Weights of a small image classifier.
Training: batches of 128, held-out accuracy 98%.
Data: trained on capsule endoscopy frames (Kvasir-Capsule), 106.1 epochs.
Rows from block 4 of a small image classifier, named by matrix and row number. Rows with one number belong to one neuron. Each number is 128 + 32 x the weight over its row's rms, rounded and kept within 0 to 255. All counts start at 0. Numbers have three digits each.
Before each neuron's rows are labels from the 100 images, of 14976, where the neuron reaches its highest value: "responds to" is what is common among them. Only what is clearly more common there than usual is listed. The data: capsule endoscopy frames (Kvasir-Capsule). In brackets: how many of the 100.
# fc1: MLP up (model.blocks.4.mlp.fc1.weight, 384x96), inputs 0-95
# fc2: MLP down (model.blocks.4.mlp.fc2.weight, 96x384, transposed), outputs 0-95

responds to: finding: angiectasia (40)
fc1.96:070188150167183098116122123146105133161182058098111060080083111162100156134045141154113143154132078114142087088153135088152149079133085153161089116120150191077129136134150126126163131102114124101131136183138137124126162152106105111181105123135071174106101148087143170082083111134105140137
fc2.96:114161159118104115171109081129144153110150170074156067095099107136155115136116072123174092098119104068129097125100126106106224093134098135160138086154179124145184116161152138084139136115132108138135129035132115195106174151083119086148130103124078129129111131144152161111112171145082199138

responds to: finding: angiectasia (50)
fc1.165:124087137110124203119157158125126156150170079141071048170188154163088133083099138089120148181137115094113070099099148122177127161147116157156080093085148177064121123137126094172159136072154125143121108080111120145122106165121134123087131142176132099099138118151094148075142146133070184120
fc2.165:115078174081098121108143168150127092122168141119151086123130074154192097185120154112146155118112115133156088143093128152188137120131145171155105105133108124152126136130115192255154082139090123130119147117078174137097163091061119134090118125113156094140091177135133160143152119149107125157

responds to: finding: ileocecal valve (43)
fc1.120:114148091169088127137093110161161169144175142128162118180142112124145180126090209075159138094157100100154095177140115134118105077144149105157062151132148150113117125105123114126184118078125110100072122115164062143143177193137150160140098030146093142120149065127138121124128099099111141086
fc2.120:148104131110157177132087125135106122155119089133170097148131156096096150151101148116159147086123132101147177138157087140160164117116125099124131053146127158098124144123110171206100169166156129073176125076115198180093127164101145093166053121105119197081153137077167096125106138158154087081

responds to: finding: angiectasia (47)
fc1.227:114098112116162203141128162149160139155107066129048089201112123132125103111073166092122097117164075116145115067125139163200149135132152147123118079076109191149104090106090109156116106124137094191134131151100134147069121104099071109119071161156140094100142100134125160123134134138090168144
fc2.227:112084167086154125143126169122118143157173132096147121128129156163137083172124155147105125115104132125120115169180180127103202133113144121107119135191087096171116124158123140251167109135169131135079130145058156136118086110054141088139084099119162152111135175157137123144167092156104089171

responds to: finding: reduced mucosal view (26); finding: ileocecal valve (26)
fc1.332:162107091199091146139122190125034133133119149140137132104085131148116129168141167088092091117149078137082123138126099129130078163128068174131136103073127151161145158121137097132103131102148104193211043157129107145061111170135070116127126129123097098108106100121178151159115127122119158134
fc2.332:106060169083116112145158135138100096159151178132134119146094064146190114238122150132125137189104087148083173099134134137113154125147165106139125139170103102164155154157121136171153116096128033117152135081100143130138157137114150086116109102063097136123133169112127144104146091148098059154

responds to: finding: foreign body (38)
fc1.98:135166098176185152135076103114079059145026167096132140150109149108151108136129127135119115116118139190123107051136125185188100114099136120128145137061131170139128123177109093133152107133132117085119123139095134150107124129128220114106048119142182108083099154114157121131108147155112138094
fc2.98:131106168133140125102118145103142151097142138107132105122164108087098216227085110122151133124123160215124129162142118119173206170130135118128151182100147136129153131146113121029145135048151117153134118065116157098118109117127102109160124152121092105107145075165148119125100141065148101121

responds to: finding: foreign body (34)
fc1.123:153097080142083110100125138131095124165143140116101131160142080067138184137092111154102115103158180126120127100096204081147165126080114120053147074151120126117098149121138129155143115174109118131162119117135071146092157083113139132147148097125149106007119078059146153136112122106087166090
fc2.123:128149108134119166110105115096109139103163084142074173162138079191136051128119132114063094088126186119154146121140122112109058144109105117138115148136143128104116120135120141250121081186130149132128165130140137127120165157142167166081173089124131104194140180119117120067119106190129138138

responds to: finding: foreign body (28)
fc1.303:143100079146166110121090167118046143165167174081042120127108124091125182117116113158091099068124133064071147117093171153137157120130105116116151105115133126159144163113141103138149125160124129120122112095132110157129171149122143155133131072126090117015089078106123177162162117088114109093
fc2.303:119158130090101125095094143138096099076100077125117146158111079218127085126109153108101082132118193135137136092137136090096073127118092112140116129087101125097112137150127149228121086192161142164141171110125136142099158142152123126070143092097163088197144188123137132059127098168122130138

responds to: finding: angiectasia (26)
fc1.169:122101115130106168160113123100119124165117086079014086147083132115137141132124141091102132090178068119088099128110140140222151164084111163126135059128084159136106134161101109181176115126172155155174115141130095114103137173115098173133129128150139129070054103138141124124084123149104100137
fc2.169:095118174098101112091122139110125093113120143127108106146115105181125041122111110122136145149078124112078082129146152085146154119147138086135158126166073149120114150172147165217208076153131142178120148135104180166130140111008110139113120105105100142153131161157138140170141104161114172133

responds to: finding: reduced mucosal view (27)
fc1.321:131113098115107119060103129143132107157090052145099149093158142153180123073111154095101101148136087052133101120115156166184155101126134118107155097097136155100157121233109126141165122150151125129173162069065120077099102084104117163141119143157112104114074132150155165124110174152124072150
fc2.321:149077113147150149172207167116105125152129099155157108190146131128110164038125169094097083158139118156154117122142111119119144148112126132094089177099102115141093124077084085113084134160150101116108134148085150155194059140167104163171115154127203113150168136085132108152115086138134192152

responds to: finding: ileocecal valve (28)
fc1.60:071124096153125107070075098111136146182113152134104155094134076101162091177133172083107130206123106116143124149130114133172145162123141143109178097086113148172128156138127143162092104099195081104149120096145156112143123038148047191125093159112079125135123092129139137141136167083107093111
fc2.60:113108118117138115058137112140106129144107126107184100141119122098113196151112141101154115131138143059154090150166122153134185129144135144124138146124119118106138176104098150103120111174168102093138128128156134229175082190191127076160169109125124117104164094139164117130147165013160081109

responds to: finding: foreign body (32)
fc1.228:051105110139106154145127144100145096097056123112109090148124129092123139101100203126128151109164125102151112110090123089104216121113161183114119144150119079137077119119080151115135129152097123155199215146113120090034116133072115089154158113138139183128093128125083150125107138125113097133
fc2.228:163124167153143135153146136132199113155125146159133114126128143131116177000103141120107173151148134123140121109107115110118166145147087149114110157118144130143129126082134108000127121049117094108114147176126124111140129140160107119118134115141170113130100121107145139127105130099130153156

responds to: finding: lymphangiectasia (29)
fc1.104:116180148148089134137118115141123149149129098119111100092178088079073130140129132144160146066162114073177138155182084127091135172125068097176129114155157111119168169125180146129204104113146118145084129102099080100126161161118109196114142078134100141135106086156117123112158049117148148054
fc2.104:124122123125117194149083085112107084120125102111095188113113190131092159201101140114134119132114139120189113131148102100153188101158110104155075046097105100039131164117141140176113171123105129141181083076139172164080124159127143178175135116129162143146162089100142105116109129128150100099

responds to: finding: angiectasia (26)
fc1.19:053130102107093150134075128156155141141120173145112058183101077114150135146120189081104111180072107075130114121123104125118149190100148137087138215092149142138123173097104092136130102113126171172079164123163074130107151096141054151084119119134106130142116142151132106105147125152112180173
fc2.19:125109143139130159186154142120160088114075150156139085099100158154170131146126120130128197119148120129125108170089112121116125152136118185146112142210105099200143157135148134116133120099105063089126085164132103088160097114059067163154108175112138144109044133150165187154119105104122082190

responds to: finding: foreign body (33)
fc1.122:058079128158123186137129190101130102094037130126099109148148104111094127098109164138129134119154115108105121115081135045104192126098151167092115139134154094127081107103084136096140110144104135139207211124109129084097110150081117120114178123121119160114068105123096175155127123139117106080
fc2.122:171122151160151135155147141128194126158135133161131113137129153125112138000111147128104180154143143107148127118115104130115161137145079139122119156107154131139104113078124122000108116067123101107122162168130134116151138129133117121113140097142182117133093117096134128121093132116126155147

responds to: finding: ileocecal valve (40)
fc1.340:117137147177054148089108118175148170139117131054120134204179111126103217090117147110156113123143149134081122132154165114119104137112153125060089128155147116087141129111112059149111101156164103108082123112131066094139179119121133204151154092165154114108144094139169127094125098094077119100
fc2.340:136154036130163208116162108100108120130117122103163108145150152103129210168153144110122087083137149105147138125153110182100152083100095112146113123098127093131156102140130163247077175176136130115140124102163140168161117128162131148145113115103143158090119056081122101084119118153096146117