{
  "arch": "convnext",
  "image_size": 64,
  "grayscale": true,
  "crop_scale_min": 0.5,
  "num_classes": 11,
  "isotropic": false,
  "mlp_ratio": 4,
  "depths": [2, 4, 2],
  "kernel_size": 5,
  "beta2": 0.99,
  "lr_schedule": "step"
}
Rows from block 4 of a small image classifier, named by matrix and row number. Rows with one number belong to one neuron. Each number is 200 + 30 x the weight over its row's rms, rounded and kept within 0 to 999. All counts start at 0.
After each neuron's rows are labels from the 100 images, of 14976, where the neuron reaches its highest value: "top examples" is what is common among them; "peak at" is the part of the image that holds the peak. Only what is clearly more common there than usual is listed. The data: capsule endoscopy frames (Kvasir-Capsule). In brackets: how many of the 100.
# fc1: MLP up (model.blocks.4.mlp.fc1.weight, 384x96), inputs 0-95
# fc2: MLP down (model.blocks.4.mlp.fc2.weight, 96x384, transposed), outputs 0-95

fc1.95,159,240,158,153,229,178,253,162,178,202,179,225,230,201,207,185,177,179,211,214,176,187,256,199,260,158,242,221,210,145,159,183,184,218,229,159,181,196,207,222,165,201,236,237,191,153,230,199,217,149,161,224,202,175,160,181,226,185,196,188,185,188,204,217,195,236,184,205,178,175,259,230,195,220,223,177,227,180,136,212,147,142,231,193,176,218,200,179,245,147,188,189,266,190,180,196
fc2.95,196,169,184,204,208,210,226,199,204,189,189,188,215,186,254,193,241,214,222,229,213,143,204,213,231,235,180,235,236,159,243,156,155,198,190,213,192,248,206,242,184,144,178,195,236,151,197,232,275,207,190,179,209,179,137,230,174,205,199,220,211,163,223,262,221,207,190,254,170,214,184,220,229,129,224,221,215,209,172,208,183,164,193,170,239,129,181,167,141,219,209,199,168,182,190,222
top examples: finding: ileocecal valve (25)
peak at: top centre (33); centre (25)

fc1.264,195,178,211,252,146,224,230,183,197,184,145,204,197,168,259,216,237,222,199,165,156,217,226,235,222,237,235,151,181,171,185,196,183,253,203,207,254,229,176,176,165,159,216,216,149,165,186,191,247,139,164,211,196,186,185,147,234,179,188,200,182,210,221,218,234,265,148,225,222,188,212,170,211,200,189,163,208,206,180,161,194,193,158,192,182,182,167,229,246,235,198,140,201,195,201,240
fc2.264,192,152,213,177,202,183,233,236,201,205,168,202,232,207,208,189,231,202,247,190,154,167,212,143,342,175,230,207,207,198,221,185,174,230,194,263,160,196,206,214,207,169,182,212,190,178,183,215,209,225,179,206,206,207,209,227,211,191,260,200,198,196,237,123,183,216,187,141,212,209,200,216,184,212,152,229,167,180,157,169,180,180,218,195,222,240,172,207,183,190,217,184,198,168,136,200
top examples: finding: reduced mucosal view (34)
peak at: middle right (25)

fc1.128,207,158,217,235,171,191,243,176,218,204,204,231,227,201,113,179,179,260,194,215,196,175,174,186,228,207,193,202,212,116,237,201,126,167,234,187,210,243,165,228,195,190,142,209,175,264,196,206,139,162,239,187,223,206,209,170,181,164,166,212,173,134,241,170,157,198,216,194,215,204,208,127,169,193,227,172,217,190,184,228,215,204,211,193,191,198,180,184,219,179,207,189,181,211,218,204
fc2.128,212,200,197,196,191,156,194,211,225,173,187,240,177,148,176,172,167,162,233,212,129,237,196,227,218,176,257,175,151,159,167,236,179,177,232,202,189,219,223,185,199,249,195,148,204,187,163,229,177,223,199,230,202,172,198,191,195,185,200,259,160,250,211,222,226,200,224,168,223,168,213,216,172,242,144,243,210,215,222,200,205,247,194,241,239,223,210,222,180,195,212,159,238,236,112,224
top examples: finding: ileocecal valve (28)
peak at: top centre (31)

fc1.63,178,179,237,246,186,187,253,148,193,215,172,188,220,209,216,184,209,218,243,221,136,179,195,232,274,193,259,191,236,161,148,183,229,203,243,188,208,207,196,199,152,185,228,255,182,165,212,211,244,144,166,243,238,183,191,131,176,223,171,216,209,230,219,222,183,229,168,216,224,192,232,181,188,173,200,160,233,175,143,175,199,139,194,179,174,208,188,191,235,191,204,181,209,167,183,189
fc2.63,180,173,189,190,231,154,213,217,193,223,174,268,232,223,178,162,238,178,234,211,185,176,207,186,345,202,226,171,223,181,219,189,185,264,234,221,155,243,212,248,208,211,209,177,199,169,193,211,205,228,175,175,241,198,186,199,199,192,246,225,170,189,254,177,209,184,171,205,181,189,246,229,176,214,231,221,203,189,182,207,189,165,198,212,234,183,166,205,166,224,224,198,173,197,137,213
top examples: finding: ileocecal valve (32)
peak at: top centre (49)

fc1.85,207,234,165,223,226,244,168,184,212,198,149,151,206,177,191,175,152,189,174,211,220,197,212,200,173,182,259,194,209,176,151,206,212,170,167,174,145,196,192,180,195,252,180,174,219,198,201,168,210,203,193,160,191,187,175,256,178,207,170,202,174,178,227,215,189,258,242,217,119,132,178,163,208,189,155,182,194,148,234,127,181,202,198,204,159,168,203,160,219,240,190,187,219,163,200,157
fc2.85,254,184,204,222,253,199,236,238,244,189,197,176,233,191,151,211,224,217,232,185,239,182,171,197,65,177,248,177,176,190,218,229,173,172,239,211,211,209,180,166,191,228,230,197,136,219,191,200,162,196,192,211,193,135,186,140,212,187,155,171,242,165,227,173,157,207,196,213,191,189,187,223,184,211,205,201,205,238,183,170,209,251,219,203,188,169,169,212,178,188,198,213,209,202,221,234
top examples: finding: ileocecal valve (26)
peak at: bottom centre (28); top centre (28)

fc1.381,193,218,192,219,225,210,158,197,154,224,130,189,229,152,269,193,158,193,223,178,175,209,198,208,181,177,201,211,196,199,174,191,166,208,206,162,170,147,158,187,215,187,199,244,138,233,240,187,218,207,206,170,160,246,218,171,245,190,194,201,182,218,281,169,238,220,164,254,229,180,231,178,227,230,198,181,213,202,240,189,188,239,225,217,182,143,168,184,259,140,192,189,207,204,204,228
fc2.381,218,181,219,152,163,190,216,206,201,186,163,219,186,214,186,181,183,269,201,160,228,193,166,180,268,215,235,233,197,226,200,228,172,168,182,202,156,181,226,188,180,192,161,208,235,218,186,244,145,190,141,198,192,247,214,234,194,167,257,180,196,179,211,215,201,219,163,126,195,215,231,210,169,201,221,195,201,143,198,237,164,193,249,242,196,265,239,147,223,251,201,183,225,211,181,178
top examples: finding: reduced mucosal view (46)
peak at: middle left (35)