Weights of a small image classifier.
Model: arch convnext, activation gelu.
Training: ademamix at rate 0.00095, 35000 steps, batches of 128, held-out accuracy 98%.
Data: 42238 training examples, 106.1 epochs.
Rows from block 2 of a small image classifier, named by matrix and row number. Rows with one number belong to one neuron. Each number is 128 + 32 x the weight over its row's rms, rounded and kept within 0 to 255. All counts start at 0. Numbers have three digits each. After the name is the row's rms in percent of the matrix's.
After each neuron's rows are labels from the 100 images, of 14976, where the neuron reaches its highest value: "place" is the part of the image that holds the peak. Only what is clearly more common there than usual is listed. The data: capsule endoscopy frames (Kvasir-Capsule). In brackets: how many of the 100, against the usual share in percent.
# fc1: MLP up (model.blocks.2.mlp.fc1.weight, 384x96), inputs 0-95
# fc2: MLP down (model.blocks.2.mlp.fc2.weight, 96x384, transposed), outputs 0-95

fc1.144 104:185165128165123152154109099116084173126142127114133115083151110117150106115079098196153130122104113125098106169156125153066128100060145133177180127089093179148141163095156138124101091169135071145129153207115145179093138160121169089146169118117148072111096065120192116085098095113097132127
fc2.144 110:116168110105107091197112149136135077093209091150098198090135152138157120127119088134167165118192121113179101131111135119124145139101139116137095106088134084166152150104098092111141145125132142134123095109082136149061091120051061165115140102136176148137133167111112114214144180086140132091
place: bottom centre (44 vs 9.4)

fc1.50 086:103131149116130166111132112121139131100109139097175149076120135152129139160116131172111181117159119161099116077085148129118054181024136084094149128158108094210158131118158108181137142129141099119087113037140165147086149129164129140139138145134126118059090093088123147193124141142078119157
fc2.50 090:065115116145077074097076117125137170153148193163063053124176150144153126142121121144141189105128147115130147140089102101161139179077146185146137133133103184207148137144150109132162104168074119125121130143055127101121117159130152172120126163156085146129045133103159157144111111136142122148
place: bottom left (33 vs 14.1)

fc1.21 090:105176135113114136132107116135124104101110166105180106084063165152159139131102124136136160104131121173141124072091160115122077149007129128122125113126107140212143153129176106163098115103171042121110136078125147135079174113151169153151138123151141093080078109110126150199144143148111149123
fc2.21 090:079117141109054120111120112108137197123130171141080024126111135156153081119100136147109162123110117129117118139079090085141095173075163196180167152159132172159156127165177126066167103155091095129132121159103109154148152110147150176107144125127089135180064137099167144144116127144115121165
place: bottom left (32 vs 14.1); bottom centre (25 vs 9.4)

fc1.346 096:108129104211155173099167077138154155102102127189135161168151147108149114124125090116155128134173131135120124119187105149140054135133144182093146153156134151114147064147123168146109120166051162132043134078151149116153119119102134121143168072092168130172087074141123075096155139090153145112
fc2.346 107:133149068136093151145118185120139149206138058125193087144183170050122153102175110145127098108137087136093133150141152125143106139131151101083165141152083139165134087146157158159143202144185125136103101165183131129117131141142049121117116144117111139078165085113121072164160115148140112104
place: bottom centre (31 vs 9.4)

fc1.29 088:119068119183130126140124112048156180182122130150162198112129110140167129112141156153115112120109129074146119147207124104164137152092174107185111162059100117123164149138131089158124116153130109144086119163104098147119099178139120128170116141113171133088124034168182110083099120149100099169
fc2.29 101:132163119111139143097104167138128089146123117151162167081117114111133122147096100110159126118161122152113133152148183143141102154119150147098087108138105102163198161111172123098252153109125205131119089125131120108096102148123121142141124149160078112102171228175155106195166136089173115091
place: bottom right (54 vs 14.1)

fc1.69 117:093073139118138105117161174155064139094110166063109129127088148152143091162075087136135140105118122137170131087126143137065149124116139143095166162176166130155097123056165138087079111125100136141174141118115144141104201157081042110152190131157125109153111163176085131114143145167096115088
fc2.69 104:144118108109159102106098137175078158071136083150168117102107187209138112114100115145096099085157161128128064181219135145102196127064146190112110059105179110138136133107126111123104082165134170102119120148106100131165126147116108118156144135119075132141142127170129177128146128077120165125
place: bottom centre (29 vs 9.4)

fc1.60 099:106132102118172120169139160150115143079105102130129105128119175152117127110036074126098157076169113135066152096139126168115099096104105156120166184077143172137147149091105171152130118173093165099108137099111107156161205165124134097127134116192148047142098078103150079146141111105169127092
fc2.60 104:135064157115117110162150150111169221177081156147156128134152180077114152117177125193124142118122112102113127122098149152118149117160150095150150079197114074177151134184085104196114105070130131170113097118131139174137101160088137115113144152077104194146153121115109126159169110164127167139
place: bottom centre (54 vs 9.4); top centre (30 vs 9.4)

fc1.67 097:140151152117083145165156124142086115154110218140125178127091158136108111103146147171137135045106115100096104128205117106139126154148114150134199108102189108133151171123079128138131087171095171126144111091117125137065111164118071116140112123193169116151123107206131133118138117123047105136
fc2.67 098:121093160050110173120166176130102147112173143155148131152111122153111158066116151163092080112120111138098184135109143102163140085174139162121135098165107156140135187164120149146144151176089127081182119094151152106117090203119205087138109087072127110119146138160188130133162110139117059109
place: bottom left (36 vs 14.1)

fc1.273 080:123095088131118146114131138076092128091109140083150148129101110092171162112122128167156076106164174050124147080124122155153141084150119152115107138126142145139089185167161154137126149104065152075120106163172129185158109105112135084146138094150158134092112144161230093125191158101156072079
fc2.273 110:143128114148128107147133123113105130059157154104136126123111151097124067219170148114148143162164094112120107175113141133058116085116098170169096105152181096106137102132175108130092108155189012189136105151118104166162092179147120132117162131121143148129173125143101180098120132080107127141
place: bottom centre (33 vs 9.4)

fc1.139 089:169120153150103117151158136121059076149109202102142180151081136154102075115110140164127114131120135136045131152143108120143138076128118101072186118135195139079163172144076147104141134130120173127095178091133098146150155114125136002096120124156127118130135144143183113109131141125137109089
fc2.139 087:080152124121073125165167107071080124146169112117104101163081152124165139126142129116070122126130059099152136190139142084143164107167103104166117134125163087128099154177162125186105094164123137149145153106167092153119098187087139148070095100115154209174130128133132181086110110192091129126
place: bottom left (94 vs 14.1)

fc1.287 126:083135064177134091160123127131192100127084134108143190146133177099103165160086118123135195086134160148083174106181117147088091123144154156119160167175162181107153080135106112103070114117115154172131153112135173156073130143078120124124130122135156056139149132148082086124094114163085139174
fc2.287 101:164091164149099178038082069145123142103143119058134175144094117127109052095118109119120139160121162138200128134110116146122126160116093051162156132111167065111086117188129151119178104149136148124101145133129106149067126116118134104154114096109108053134123180125110117146120167128112105070
place: bottom left (99 vs 14.1)

fc1.319 088:112104108165155101140141156132137161075159115137146185157135118031090085107109119153088159104212140106149126116145115189130099121104136131125148209133150185113137181148128173041182131134113136106159129105147084139158104190072129114150117105174146141169125117148096151124123111158097086107
fc2.319 099:143142055105146147099110106104086180164128118104108175115112192179137096112186137150126108119152146168143101132159133127161104148120168090105152132151082182125167123178127150179184173107127195111128138145130133143134117104097144165143040152116152142089122125102098075188139102172140212106
place: bottom left (35 vs 14.1)